Weights of a small image classifier: arch resnet, batches of 128.
Rows from block 4 of a small image classifier, named by matrix and row number. Rows with one number belong to one channel. Each number is 128 + 32 x the weight over its row's rms, rounded and kept within 0 to 255. All counts start at 0. Numbers have three digits each.
Before each channel's rows are labels from the 100 images, of 14976, where the channel reaches its highest value: "responds to" is what is common among them. Only what is clearly more common there than usual is listed. The data: stained colorectal tissue patches (NCT-CRC-HE-100K). In brackets: how many of the 100, against the usual share in percent.
# convs0: first 3x3 conv (model.blocks.4.convs.0.weight, 112x112x3x3, each kernel summed), inputs 0-111
# convs1: second 3x3 conv (model.blocks.4.convs.1.weight, 112x112x3x3, transposed, each kernel summed), outputs 0-111

responds to: tissue: tumour epithelium (44 vs 14.8); tissue: normal colon mucosa (27 vs 8.5)
convs0.84:168100150186132113148085180101120144194082109096117096162162200127111209141120109106109165150145081130145131098074139162113076100109140167123153107087111086097136134107179152137160064110141080104122115129140136146187142197145140137093150157113102168146163116147139134094175100176168160101160089110091166145095158160119191085148087119119
convs1.84:102158171145109094096142165121111119113146147130131122169100181076168161078148143071129183109136114038137098130123099163129179101099138187167197064187148130169180117112084116149175112179197101156124113156070114107155116124120113118131097155122097154095145119144107098120139125115116141208143118132155090121154092152147129115192103159082

responds to: tissue: smooth muscle (35 vs 13.5); tissue: normal colon mucosa (28 vs 8.5)
convs0.28:171113184134137116165147126084107091135067112157108137125102194108086069070149137093137117138156150126156197073172137060130189166079088158175105126092097090074183176100136120125111129156079059185114074114143096134146126145132148141128120122155157142164147155145133084118169130153103113106113148065155149144114126150092123165105099170141
convs1.28:126113183080075124122143124132095115130103141107171111140090124192173172105156137101117052112135142095128142108142110181160178069103195129154132148122095095081149144142123123117129111078138114129142133114153140177158121027123173140105159089135088125101096122139153197071099158134255130146115147126118114135096124126121151138134132159079

responds to: tissue: normal colon mucosa (31 vs 8.5)
convs0.2:148134095123107102112109054161136171187099122101131139153143166172148097123132124092165156104120130129118133136108102140154076153117168167093075130136137111143160076086115166135122153035124113133127093105179201083166116176115132156070107105144167084179159170123146088117176165114097138157063160167115087104134104149047094136098126136164
convs1.2:103148141153153109171104152095102112098160179145095179097115075124150138126146149121113067182115124125158086121128099104115177086100116125139160049189092137164113144124081110132112131100164208054096100110108154133116156198103165176138132150107081144135123106142114144141200137119124144089129119062099165100139092208112125118108125142189

responds to: tissue: normal colon mucosa (34 vs 8.5)
convs0.77:082161152145085152177133139153153199162148120127176127083104133178121095131138116190169111095150143127115108092171096074129096146150148156149162124114126177209125125090137115164137071055123131109080110116123136066093100154158099147054100135109188145155125155084105153105120113100086162060118147117132133136164165061147092126100164118108
convs1.77:075143097125122114151111172113093124103118189095106163159123107179141190113195162154105129190130111107077172131084179083132154084133091099131144147162182140149121107128065135196121111126159088162112111114155183096119132175107123138071174132121166120082131076090147174097162101115120161103148119112165142089074105177115145121114159129198

responds to: tissue: mucus (30 vs 8.9)
convs0.40:154141135142169124095152128138103080145123165113119149187128159141078095158140126153091083151104188130135095136117110128128137111091171119101144146110167076159128151155141149080090175148127106167064082177137163088127121130112143141099199133141254090062099144105181139190113183109115124068117114109157177131159120152147095123145100144119
convs1.40:147108081134142193113132133109104100152160174137125143124129152163137113116104130114159147090094131142164118078097178175110177105058164133138178114115118130128115148114081162140107109134137125118131130165129097116139148135148109179115094117167112082170124136149105203187077076177174184164237180102127141130168147206070123130168126147134

responds to: tissue: mucus (48 vs 8.9)
convs0.54:142120085130136106102153094120112131103185114120120114135154124133112065235110115121105083122130072111111080118146115171146115173081114182105117123119105128130144129111113128151114116106120090125118120127180137086059137094141139113102141134136203141110113150112134110239120137120143089114112205128169138054182214157153104140177112122093
convs1.54:191112125107169156075067189124150111131136149220113126069154133169135124098147103116114122102120148100176046151157159145087099136100138115095087123092090088061078131104091137141106192123136095105136141088186149072145172145123126081110090130139124128104129111144123166123115110087104172086179118138111171124134191153117072168131113123124

responds to: tissue: smooth muscle (42 vs 13.5)
convs0.0:126060160115108153147085116136098102092059125156149107169152141099137108170144099121146133149133081121066077155143128144154075168088132076131102126060115124115107107121120143173077062072127158082066152155118132184106133112170154124074151094118171145165114144180125068119123109125185116144073141157179102100125078071122171121126125113154
convs1.0:163129155109137090163194092148109151097084177101179145116142172097084145143123122129125054127127140126107125129159127133111094148121091119230112088113145124114118172168169084141129128210119196099161101135125179128150150117062119123078068115110184169119146082150138138167115100102132144145140076112104123099063094160091118169127173119107

responds to: tissue: adipose tissue (30 vs 10.3)
convs0.33:146181080117159123122166103130103067117116164116106105140090152126109127103154089116136096135151122173106136137095141039173118110081139072162118135178106114136090117134084122098101115158069120146074172062105171137158112188106157166205135100136119095123160144139133132147078172184104143142102052090105145167108126169170115175124177110142
convs1.33:171133141065099108158115107111126105143092101160136053113118171152136125181105131132092115113157146196158145142134099068147123121100174133120133153117125162156103119084120118107089121151120102157138198079105091136129096119197062103185133099185140117137147180122148186147094149152098100145115153081090114135164092159095072169127155076046

responds to: tissue: mucus (47 vs 8.9); tissue: smooth muscle (38 vs 13.5)
convs0.72:118185081151149084108120162082097172170178142094143119116119163167126157099117120131144162101126107089139141117138128164076119165082175126152134187137193104140116125095164162174118108181076077140115227128115136161186099084141141089174150109104097078082120139155118078106102118150108124119215157150107117101155078136123147143156141160109
convs1.72:084136115103087089134147113127132072112224141149130166165148116106098168121123104145174124099130143135139139118086087134090101076167135094092122181107177182149115126063092117098156094191102138138128102098126121080190161146116108143140104159159116143121055125156145113092148149091115119161204125073104125150141207103061113098156124091129

responds to: tissue: normal colon mucosa (42 vs 8.5)
convs0.12:136185100084100161121123166137158140142123134093155109169094129132128111148188091124206143180092126159156096147149158196107140099080130202076106095114152138194165118199147097198153064164128118164080120160156139160101115129098088112155153163089144162151123109152098098162156128131086065128121168086119164140109174137142089132129138141133
convs1.12:160179104134144110168083120119085135129119123135128089094122147129129103070161151150142145129139163199211123106150114120087151140106149183125123046125144155180160133109079120179126181153066078116052130192100108109136117106169134104128100136186166169130147139117060155114175117132175077120104101109177132118140158106135170127128072147099

responds to: tissue: mucus (41 vs 8.9)
convs0.13:161194123164093084086149152127126158169146192090131080132143141115086113080175147083107107111162131150150093118190145160191104092089143063133121105166125164107147163099133141141113116114100172114123078108151147072111160172144123162077083159123162154118124166139114228136073090115084134127081067146125147161150127087128096156103142123132
convs1.13:133123128120085098136085096113112136107104083108090100106132146113174120086095097105117121154118161165107167097137118107164102158142162075100137138177170125202126147138089109161100122145110134151129150102119123139104126175171138071054165049090173118071198097191144183154149128107117082119072121137094116190158173105165134084146116174157

responds to: tissue: smooth muscle (45 vs 13.5); tissue: normal colon mucosa (32 vs 8.5)
convs0.32:142190122074111138136091152139139128080117124200122108187186108108137241167091134188114164110162144123112099127139171091104101143078124139100148136120136151131097158100098120158061077140144088161130127080135165164128110143071107141129123132117086139120159133172067049123149125142145114131149116120128183095137118134080193186121141134162
convs1.32:097146172160118132138162102155115172136152091210161147179142153107149148088094149091105115133112147165127112086115159131156120127088129167139109096061121161042140162098171119128079183137099177162135085074104112122213127119137124132143108121125092234123157114126133073143137119156101095148114108113145126062108135173151187137093153146126

responds to: tissue: mucus (79 vs 8.9)
convs0.51:125141156099088169087122112130105139138127149153146180151148084145177117137204064165103189088107127099090162125134115182100064177149167121134140185134126135124110126143178106109096121189118151165198163081126081169085111114137106126178131083129181179104152124128058081070093122138140191119127085132124133130105098126139160128157103094122
convs1.51:098113121176117113115145077148154101119125129061142142159142125109148123170164112197114133142066113073117124151107159140088129094170133141125140052125125204175112087110172148099121157112161129101089087130127096135148088112108130107140102112106178150156154089126140121133192145128155078084162133160149151097022075116074192085144149092153

responds to: tissue: cancer-associated stroma (27 vs 10.7); tissue: normal colon mucosa (26 vs 8.5)
convs0.11:142104126149159137066125065089072135120153157106126152068108084118083129183148093155176085139122132082099183161170129098102114138090107172131112138146110175123135120105066136107154169151095131101187079081141098160163102096157059143186173152183134158155159095143128142183131132140093103111127177157115117134134120142197099167075106126109
convs1.11:087130197193171151102128144171163136133143164132112113116146119171145152138099095108147097194087142119129101106142154074167123127139110113084103111111084056120095120128127184116164101059140141149140232171166080152101141130119154108187093100033139121143112164077131151150108129097162079114111091114132082142112123147135155108089145152124

responds to: tissue: lymphocytes (95 vs 11.6)
convs0.36:209141209076155116110137130105110130162121165105129191074107088094143170147178112120083094088104173109124142159126106127104139159145120160132058109131087179084092131101133148135069119049106129111131106162083113156156139104147183157074169128113135143115147119133154113185063166153142143115110166152109047155127142107111104159104110120148
convs1.36:098104160121183166071132152115127144206149150114142104132112179126141143140079150136129170140108132188082087128134134121161096186127130111164154111148121097176108131168155176149105131121087148117093083121126164137102055165203171159145115102108139143118131139137107153130231078100152173148120088071157184182093087172133110122115164125140

responds to: tissue: smooth muscle (44 vs 13.5); tissue: mucus (27 vs 8.9)
convs0.55:099223097147128123180114134114108145107066102089136148167088192126118134150137086121102126124102125097121147115168099122115128141054088117100113113124198168113136134151106159160175127111086117158122120089109135079222093136136110160117104108123165164119189120173123120139106107094129112091142085098104097197163164126109181187186098100099
convs1.55:176137129125098144042138156140126134147130114160143163178154136126152190072147134099127119169152143097171172121165138113132118099080180118173112193149192086148126140122050103196135096146136151165128055090126134090130112113136152128169158103121147130086139131181086130170104111158137084153162080108127099170141143180125190154164096172102

responds to: tissue: tumour epithelium (33 vs 14.8)
convs0.86:187109144156107171131131120135082157127140134066074129148129165113100054181120102174147132169099135119085128125134114126076162133168124122087118149062117117145195071090114140156131111120144136093166076124139110136092152085139079131177154149143155125177159084144083119187138116127098104158128075142163146050143092146090129072166138074179
convs1.86:154168126176154124121058169111135065095123153153161103119127171101117159149150094127149072160057117063116082150136147176113094160132080179123149160080136105142123143152096166114165134083197165099159111142143073138118132148112127082100113122062185142121125128190133183170117144116129118111197137176093094103108119094110150090093097129097

responds to: tissue: tumour epithelium (67 vs 14.8)
convs0.1:164112095138060135081121099131174149119170138089120154158126213142078128154097124157109144133115162108167135143047077107176157095111126120175118171115129137103127118071141095126119109147131107166138110119126153150183151181151130195120131065101081109104147144069167103123123163182158163183154134143111058068130113139119080105131146117067
convs1.1:075144121135162109114140167140073146098165091112116181102177147196112081093129133062152132090138104142105162155118093159129167102076200149111119123124129174112096136173193164092171120118175217075138142137056140170131127124199116129129114147110132098162121191138123104131090115158109129125151122068074103128143097116118099135151126096155

responds to: tissue: mucus (34 vs 8.9)
convs0.23:109183116102157158103025138129138090152186113082098133154141115163149162123139135071056142122104138156085085126083111155131119184124080100124104160114066123123144121092146094097124136064178086158150138071114144107175118114153144101127151138102148123153157068129140066195151138147105112154123157132171100145151124146106219097120095120150
convs1.23:090148128168109182085129124155167071093192141154117133096090165124083170106136124113106095130117159160121135188134160163119112157111129145074124197084171158110193145155156098162141127112107138156157070079150120171158194157123104152123115138169161165102212071128091124148091142101155177115098169128148145124080127087104113164139114134074

responds to: tissue: tumour epithelium (39 vs 14.8); tissue: cancer-associated stroma (31 vs 10.7)
convs0.91:160115113118133087186110156137107168105113137166073148124187158169085081128135139133155104139101145112159146145133150141127126055101171167127080019147124168058116110065136122090159137151101100128125112122175185078123133109111147150148118126121113087171117146067125058152044110105140090123127164115124099095103135120074120079112163126130
convs1.91:073110135142119111116095127114087128141177128192116148061100114128142118144145167116189134168164166119113136106137067113088185107104133174139143140114164059154097148135152152172113240102179136082097129173159134140098098166075131150099120112105076119102075098130065153090148151093157121140146199146130097097114178118124095143109120112116

responds to: tissue: normal colon mucosa (25 vs 8.5)
convs0.69:169122090145091140118112106140141139159180094145144151127106114182142152147117191114164113118117113127092141121117123105137094151097164160114122174110138137097109102118112158089082150148138135142155222199079089178124138128159076117170158155115070160164173123046127099083053125053119170052133116123120117131104077135142163164128130140176
convs1.69:093152082135172096091128090129150122156137187151129164108149069189170170118081152122127111173094119111138118159162101084143118144196115138139120189182073126157126126135101141070142125142130075107083151142130115146130071183152138137113106137117063193187105080116096143080077142163151122170161121116132135146166172184188155093141120148144

responds to: tissue: debris (46 vs 11.2)
convs0.76:155132179087132082141136176144126174139131105098142076079143116121115152129175153141108090149184107134104136163085129119152174120074123091145117135149091178135110095145127129108119112092032132075105146095123105128076113115123174128100138181106174166110117065158143179189054134131090128175090134144199150187075168156104150130118144120139
convs1.76:117095133090115174141089095131173116115125133131107116139139158109147116133109075078169124105136102220116110102071147123133165180147147098146118126095140097116085186166175148138097179144097137117137125141142138124107143112136176099147163151113185078125219127127100163177169101100142168148161128101131117173096116130177067188201131052119

responds to: tissue: mucus (27 vs 8.9)
convs0.68:156157088123111118149140161131086154150120112097104115091112136171098078130052154071114045090159107154107095049088136097119132161118127113117153098100118102123119102085076090134111161096134153101155076087099050069195123120121047120097143159171159122130117129116133172132128113111060093138089100164150140123079146134084105114127141096116
convs1.68:134133147145130134106133134060137136146090116099074118109103164164140088129122128092105095145107090122103094162129079108169103148137160120142147103190209161143138069163169121187130117101145124041151080110085153144131147169129119134126160104114102131109151098144106110137079194174185162142137188168130119156187133159152048151131127193167

responds to: tissue: cancer-associated stroma (30 vs 10.7)
convs0.16:110104127109066149119114146139136129134153156156117110114190044110113175117119133110121137117151165133135135133117106182110119079089141084144207166109212128081104105097052118117114089142138106095136134143106144067130130092117125137094096113149142144171131127076116158126059101128099185079178133074139129043141157163103119051132143128098
convs1.16:156127062135114129118102173136119124131121106141161131123151116133157055080117107138152068137096151174101143132125070137098088111110079145090057191150213134109085121120100098018109158147122098102092073122100125157125128114108116172114160143134128125065175135113082136133108125200108172139177157131168111097136136074109157140116137094121

responds to: tissue: tumour epithelium (44 vs 14.8); tissue: smooth muscle (32 vs 13.5)
convs0.25:125154131110134121141176116141159072139102145089114114121138100067109144086162129097144153117151132147149138166088091105153122146111167200085085202111112137138096123053113095124165102063150129092099133141132147181162140085160072084059116090160103115149181139063119141108153103107141152162134165103121144102130071119082107116158183206152
convs1.25:091158110150113129143116139122121118141098086130119133085080122168167083107155153126114108178137083148118136131167080071081110155122045122137089175099087111182160157155159095110172130189194137097125131120124084128144148162122197138123126133162107180085079183159158146117211149157112104144088131088179069113080128120146108120088105098108

responds to: tissue: normal colon mucosa (78 vs 8.5)
convs0.95:096092119136149075100161085099139173134114161065139087118128201148099134158066143160093110159147146153161195131142131111161132158092142158124086140138130105148138128081120147143100135056070195147146074170125075047155145173109087116049177115138145122102137094117129126156131151136096163117068180184109125131131149132113097099127156131154
convs1.95:190163152105096101171064099110128094128101153116106117107114105156125145187148168125135083100095117113156079128169104136156135109159092101134055104146164101093181127143162130156159117105195184167140131081166146108101131127116159138077164193145083101147136190108099189116176122147087105159118144150089051146156178083120102154119142118158

responds to: tissue: mucus (42 vs 8.9); tissue: normal colon mucosa (26 vs 8.5)
convs0.43:140137141146154103113102101124115142136118212176120139153161172094165177165114091124124147091092145094112178079165107135133118105100138149080186107155075119185088139120165186114146127074069110157097137093095128174200154098148173158102092100129113186095128069134077184120123123122090115155155079166171110155096085110122137149127116172111
convs1.43:151126138121157122085103136104087100129217152132080150163121147131149107109095093139086136085140133174148169135122189117087183061081132099161094120116146146146176090176135159129082093160179137168113168134129148144147180186166105135158082147159084136081106168080177150161079148133132140197102128145106149096124099117152195166114104114146

responds to: tissue: debris (32 vs 11.2)
convs0.65:087100130177115148109120168170181125116130142084144128110083157097148122119173136164139144143124125140174135147122145165102077117110129083133096124155138119180137111186100064168190095076097109108070108107136159159108127212127114120103107144128177194119092129126134157106163166106096185143104142092135136140172198083117121103085229124158
convs1.65:074192129072083112142123152140086121134087085125139034155110114093140039100192169125122097033130130128147154118099130144092134119143117141105132099176132109154136117145130129158150131142111125168121122149073139144112167135116117128134175119110216123099153128135113109108170087069071092110081092123093128062122123122093133145105092177166

responds to: tissue: normal colon mucosa (25 vs 8.5)
convs0.4:144086158100157153093101123079151056159133092099123094085151049079147184137050125127119130117118120135103136092110139103122132110142135132137088143101127133125196186123122110118184134111100084167078103110034118122091152154069138112082166112128153134110132114151153114149060163151106136085178098103162102169087111167142125172091093100116
convs1.4:116092177170179143130179120125147133124181133140087149129141195148159093177141139087177112091107089131139118152116171157140133158163127089142107083100105167106112149143111170139070137141167094136164098049192124151121092095100131156160145216176105106140130114065129109156117153143108105129088083134139143139075085160121078126165193173159

responds to: tissue: mucus (30 vs 8.9)
convs0.66:070159161129108109078099102159159086107081135101130166142118143136095111069155071196093143108053106186107137113130126143094094139203102092128168174194116117197151148076125174148100104096099125150174122154118130178153133113146135126089107135078095150122094098119095136125148085127112195104093131121164095129180131125109112075107138081149
convs1.66:111167118119150163156176166084138172087101160103139113170116162154134107086124104153050148112091104195101078116113139122095086134191129112100144168118161117114138087128104106091112076104064115168111069107140169101141117087131122066160174120109186139105135121084073068104172134152102167167106107135139123090102073136118161096115177106168

responds to: tissue: smooth muscle (50 vs 13.5)
convs0.53:130107121123090154111083140122180094159088131117137120137099110140147144156120140140124124124080106134142121146163144134179137131159113081155107160107116117216116142061108157117108159100108091062062116153016175134128113107128133138101122044150132192125125169147120093175091103127137050100068097118133121161108145082091130078130072141126
convs1.53:130133128106159146122137150090144079094116089134115119071171106130089212151029153150142161152106116164117145098130096172121069155111101128210064130135132138166175183160080122153144114153128157091074136101095106137125176133133079103106146157126095168146131058083111172130170123113172112136089061121109108143095117130102123092115158147159

responds to: tissue: normal colon mucosa (38 vs 8.5); tissue: mucus (26 vs 8.9)
convs0.82:141187135160180132134151109099129098141152174130137111147100106114155156118118148116115096125137099107152071112160182095087109178135105099105139133149084185152126112122147119168116106134172163139144202118146150167155125160192121138159141085124092137127094154129099225097095110131083132130126130121156200255124159102170116121086163087144
convs1.82:151081098073082103117137150207181118128113143157144208126093116104159172196192133183102140135129081147127118151161126115157114157143114150091167124177116154151151117178097098109096101178152115136126119195131088155128168115164145141135153060113147147124096100150157162127090059138140134140108157139132101127105141187168166146139115155041

responds to: tissue: debris (36 vs 11.2)
convs0.73:105149136171089172127092111139134146160146150148115098148125163096149036127071163149109128086093134079186084130125141125129158176153167102133151133096141103161146101139127108138086124072127167169090046157138102111177131110088086069038125066111122137118122157138167171087116097110135178107054129126138126136169137112065105103136137143129
convs1.73:083099132089145104111131197123145196153156110119133136157119120113178125124096111151088062107125136136055128138167131118067118120114122118128066091144152171088157121173106128168143140112144112121095121170092177136100195128143107188138174114139144162067120093136070185147146143095087135088150172153083111089145062086136170114118113173184

responds to: tissue: adipose tissue (44 vs 10.3)
convs0.24:101135131092135148105137092189150149098158109107154107148198104079082139162142109123130113136154160105138180106092130155185062121134131086130172152146106078121166138137083144085133128121109123078132099071123142115072125172126155109079126151112099189107146154115128140146039154159078127084118066114239146145070143136140107161162136132124
convs1.24:169096138105158140138131127167134158166114102148081152097105155101111109158178141136123141130138090121102174216122103160149158151077084115105102079064162110142088096109175120126109144145096091137159121109147164131152101115101122107081136186095209149115200129079118211181151138160120144088139145143105082137177077159155101124141183088137

responds to: tissue: mucus (34 vs 8.9); tissue: normal colon mucosa (33 vs 8.5)
convs0.7:116163116091157096157145167079123144147100169118082171136152205123190124106096157177155119188113140122129101129084101111126174134119110107105193104108178119142169106125186209165130183156130148116153209125127159137148143143149149151116144080130067077089080139112132101148112135140122142131172150179150101079150150117126202102130073108126
convs1.7:034117141148165074163135141153123130125135183147150211148109081116080130190128078125110173129137121135165096081132112137128106121146120154087135169128125082116158125161095166118132123246139114070161114145164129093113149108135141147104133111093082106075100152163106106122109127058127077189197115120144127117152142155134084095137143120107

responds to: tissue: lymphocytes (65 vs 11.6)
convs0.71:117146165142145062115135143132131155120113145105075163137117096112111085118106112192187137074077171080113111173167127187109136073194100090136095119128175130154102121070120207185123179072131124090144088127074150105103096143115146206093155096158119118130144185109144153162127132141119164133151136143109103057114141095088155139132108128146
convs1.71:115173126100188102100166168154142134155120136106140124087126118138106155131106081150128101165152115119104100125121129112108080095110077137045139091171121129181137120162072097126113057099156159085097090151179172129159108175199158139182134099107167144125110132198106176115140123124076144082137078089094092100131143145072148058118162140155

responds to: tissue: cancer-associated stroma (35 vs 10.7); tissue: normal colon mucosa (28 vs 8.5)
convs0.9:190136142108129086157119099070130099127137074175111131110120110125136163120136179137111060169141189082145097156155155143143115161118101148193083129146109088087150145103115176133189144073096139158114121087185082164151149174136164051117097132139134154106133130155165047121123147122181094092115150135168130111099161111111059132105110097080
convs1.9:106087212122171110075163094126122123146118103163042129144139167096171153106143101110182138145096107165105102126188167085162189126137162149112134154101081108101117162144129094107114152109090084083196119147198134079109110112107214170099138128129160192121106081097125137127162127140108138095130097141092114128131097164141142148115189129142

responds to: tissue: normal colon mucosa (66 vs 8.5); tissue: tumour epithelium (33 vs 14.8)
convs0.37:158130113127073092141154093155108092107139136164068146085102167116138111127109163073185130140078108188113168122123191185109133086081164154091132069104058102134097162091125076160164156103106129175121125091128050123106093155103102141092088194139155165152143161136116156097101150100150162133112120113144165076126107094109099109163098117086
convs1.37:170171167109118083086145108089149168145151088132122118141111145190085073125173095107127116133130122128080114118143112123106138146131209151134153085122148139169130181104149073165105133190132092128101201117178117154132111164220157119033113133132053139108129114133109124153167174171104112099104165174163105114115175133128116160093150131126

responds to: tissue: normal colon mucosa (65 vs 8.5)
convs0.106:135170103098172178169125126148103119142172083131119138129105102118131124138126162150143057113130100077154154179083154066105123195140113146155147154128091131104166172135118105063103080125189111114115108165113142073099118077187125040138135114185121088142149142153097177168139109087108124107094125046160106157117140058101150110116142146138
convs1.106:138103129110124210126103088123148109151090139182124122101090089143170153124162151135107128189103157101153097140155122092137129170181100118137121206143170151119163135152041096073187159095129061099142119154083085110122120113095164109107167125126102131070158093113177090094171108137196127100161093109098185155125153122151156088139109114151

responds to: tissue: mucus (90 vs 8.9)
convs0.14:156110176104135084117102091090074101140081154108110112185163108141110130161147114133109149043040116063177077084165134142091114093107146094151130125080145164149046076115089139157080099125085143164109104125111153123111110070110101114086106100107202142134083114114100106115131123113111097098136081087174101119130118131135155115100141171115
convs1.14:147113081068168145097106120103093135098171137122160115146116151107177108129155107148165163075072087105091123087174180134076160081082116121167118133143133132150179115152167129136099078137120112160160121070117103215132103132145086128140078127144197148144079155083111138171086138147162113115164167118100114101161196167149146137099108201123