{"model": "image classifier", "crop_scale_min": 1, "targets": ["tissue"], "depths": [3, 6, 6], "widths": [64, 112, 192], "shampoo_beta": 0.95, "precondition_frequency": 25, "merge_dims": true, "batch_size": 128}
Rows from block 5 of a small image classifier, named by matrix and row number. Rows with one number belong to one channel. Each number is 500 + 50 x the weight over its row's rms, rounded and kept within 0 to 999. All counts start at 0. Numbers have three digits each. After the name is the row's rms in percent of the matrix's.
After each channel's rows are labels from the 100 images, of 14976, where the channel reaches its highest value: "strongest on" is what is common among them. Only what is clearly more common there than usual is listed. The data: stained colorectal tissue patches (NCT-CRC-HE-100K).
# convs0: first 3x3 conv (model.blocks.5.convs.0.weight, 112x112x3x3, each kernel summed), inputs 0-111
# convs1: second 3x3 conv (model.blocks.5.convs.1.weight, 112x112x3x3, transposed, each kernel summed), outputs 0-111

convs0.29 088:416447468458538536597560448505514487454537450589446446524441467504495445548526439531559442497509424559469474562433437533549482526449501436523447546524530488547498494566542498591558552483499507537413564469557504425435475610510517453475461533501467472478537465518465431531402458567489594445451641445525580490427588532461530474511509551443
convs1.29 099:467464423439554441435486493571534520499347483528493546441483576409362460423509532523455461566514493594539534565527526497464482439501525503511515585479449406506482495570587459535545530461491454457383462530544468376529487417511543485435492455472592519493445484512470538506545539468490438499419511474411517469466513568504519452536463489479
strongest on: tissue: normal colon mucosa

convs0.21 086:467397522559497511524559509585475512488505487522553444497500522470497524510502516540462491517558391467411517422506457565542437558476409493573377465484466547511432525456531458466492508404478541499436541464547476519399443435617469536472492493505493526598533453508499372413448496510479451483563499535530471441443515406376481550492441446533
convs1.21 090:581504475473466468468570505473479557552546515547640491493556491485466521494447555406560523497432524551611517556523401508431477422559490477492443482485472441500372529409490508448498492520533483560482501502522563483585429537418594505401419488453497543514469490546572504557568479439462436493483456527519514558363474417492502494470489458508
strongest on: tissue: smooth muscle; tissue: debris

convs0.80 092:429545530493588415484430535551452514555624527559462530528587488415547594437501513476455488475543507476502553494529451439504503560368489477480532538535425540501548516490457485422515474474550487559571539439575476600610534470627465471507487535427507515511565475505496504465453440494509487580462475469384552503598490505497513537571527533491
convs1.80 092:529357538574505499519497448472498536451606440573508515623541517476597467500493473510441510497507497515503470462453546442611497487537536480463415646516521494378520531475464465391489439438453524569567469497428522502492533501482488560492446514539476484447533452580510448520464447458496552539418436506498525493474478469572522569595485432452
strongest on: tissue: normal colon mucosa

convs0.81 094:514535539376576500520520499551441486516395471468568526508481524501488452451474504516421435523498563398594530472401435486421631547491542580525463487524532560503569464452494571450461523478440473514447455483563515520596448472502531599445503610512542573528483536559585373514515492466549510542446522453482460549505473505504525518425471489501
convs1.81 091:518404612528531511459475487468544455536580560506443550500495476419547532486571507486579453455568438563513452500501457601475572488505485489502491535470433455433463555592461540506478515485500551476484492529430521442541535482451546545542465592469381442437471500482427456439579541429530577531514391375616523537459508545471471485545501462490
strongest on: tissue: normal colon mucosa

convs0.75 094:499563470480509482473518525418492540541563570532556571474538537530496552522482471514426539513462466464526500465465511591452511433512519452569550508555528478521467485487466565472458561567446413548483596363482507614529485395522538477555583490504455604421489528580515555456454476500522460505613489578516410530454531466604564577482484510437
convs1.75 089:472501588402463519467514452471514431475596490515552539516511460467467558533446439521516582526576530520454445455508490512547537447440535442442564510404570492470562471548535455431586446641452540496493561458492509535569537417498435557560477553491529464540441487452444492482557474473461491508638447534570453476529582551494401502489507492585
strongest on: tissue: smooth muscle; tissue: mucus

convs0.107 106:505491443535505525439518446557397486516504526433464532531444615551470562481415470493420451510438601511422497519517527445444492573466537522528484508447473524474435461545556580604494498446522575477501443380453525486512582522507431544459547524473518552468458476488475429508491494568466473402505364420510626495519542499514436490469506418491
convs1.107 109:583506530535549521416456527559541517464488514484440555554440559500486451551493485459470549479453447514472512510551543486496503559468525549501494510535457494432537460545635532584516452487456500467504409448545589454524502541602482522531416485576444492543627454542451502534508590468588475524517421520539466598566544486509489528484436676474
strongest on: tissue: lymphocytes; tissue: normal colon mucosa

convs0.93 102:525536532409416504414499485463511550569621507433511610459462430445480531542500449596472482507570494483571601576462467527508522543497545473548407497436516454499550468522560515481462569379502447486432474530500462505469554551508487506413525557483464479420576567449469379452579454477554493505512474499459486493438463485469383472525473515488
convs1.93 104:534485508524388638515470517511479523387502498441474547445459522557517402482515584471506546425434429486443498461428429499478516576523461442523399476547503499366480504500550455491510520499553581616572438561451579520469437483568531577510474546564484555507517478507520500473585568447482455503553526428524519561482456443465494454499522499557
strongest on: tissue: normal colon mucosa; tissue: lymphocytes

convs0.61 109:540520510484576548512551559439477491454337525463502411535500442546491480544412477443470471480474488542506531572432464527570485483489540505389496527502494510424523520384449550543467546392452560500466424584516558514517517494528541572391469445447491438490581538495523474524457587548495520608600476450478482437506492518422524509550540544474
convs1.61 105:490423474563516473473562509494481488506445484520472475543460457531515391489413555583501454525571535518421562522491486414448546494433457389532506494416499495518419456512445514491431543557547558550481477523427501399526462527531549464470520497484529569437470681531487545530474466440441591499510412395550535448521449495457458477413528480535
strongest on: tissue: lymphocytes

convs0.0 103:516521531440507509514434504564511487547363560568512421539470612369592552487632471553510508503492530452616408381482479489442541514496522525492487514495464496618524538556456472522489453534454460618522468473545540580453499561507546480499425511487568531585462463554477525496601502470451504488464487516510504579517521528528494487546509520514
convs1.0 102:488537499547502493526516502474443471441491457566485497562428483506564549460573501563504469566483447565513510388575585480537483444421586546526516425543470629525495504512364504473353533503422457502497487593428505411568518520547451521510478513538437512441579465490458486466615550512500540508527516494535521476455484530461543443541488580421
strongest on: tissue: normal colon mucosa; tissue: mucus

convs0.49 118:423513550447448528475516569518500507580484434473490536491506520482487488522521526512533555504503515582559499545457452581453527549521556500556600548427669565530539519456548417535518474535558508472503443552462502383586461485448491520475453485490383519449495505569479599415521463520534498516635523503576508439528538508513629454543501485473
convs1.49 115:423508413568427467528496463496506467445557541407487508566442460485542545457505476490559547429580513527470506484465476538450454550510521480443466506524468499492516483451470481472457489689499453548511407545486534527437450449453462477715524505455520534357522517498439497527451482530504505521564430484531520484467554462415442489502466473493
strongest on: tissue: smooth muscle

convs0.55 104:518425563490525406502440444547463481574563567563432502499557576515503517488420528597420465381500487405492468505580444558503504516469482437537399449462461428496433390565482568496423430434558431506462511562428512549479493475544528544475515477476496509542416511440419427445438489483467466426535480533521464533518460470520448484469490424481
convs1.55 107:536520493474548533502489526516546518441618532500546580498467612511510534545521490392603486425416429494445403427493526515534481530508445491616428484589542540511462591459478587521368437473486585543507580567458551528500445576531470523504452490472428520539465470445464493516419480464491497487586526455446479534509531519479538507437492574500
strongest on: tissue: lymphocytes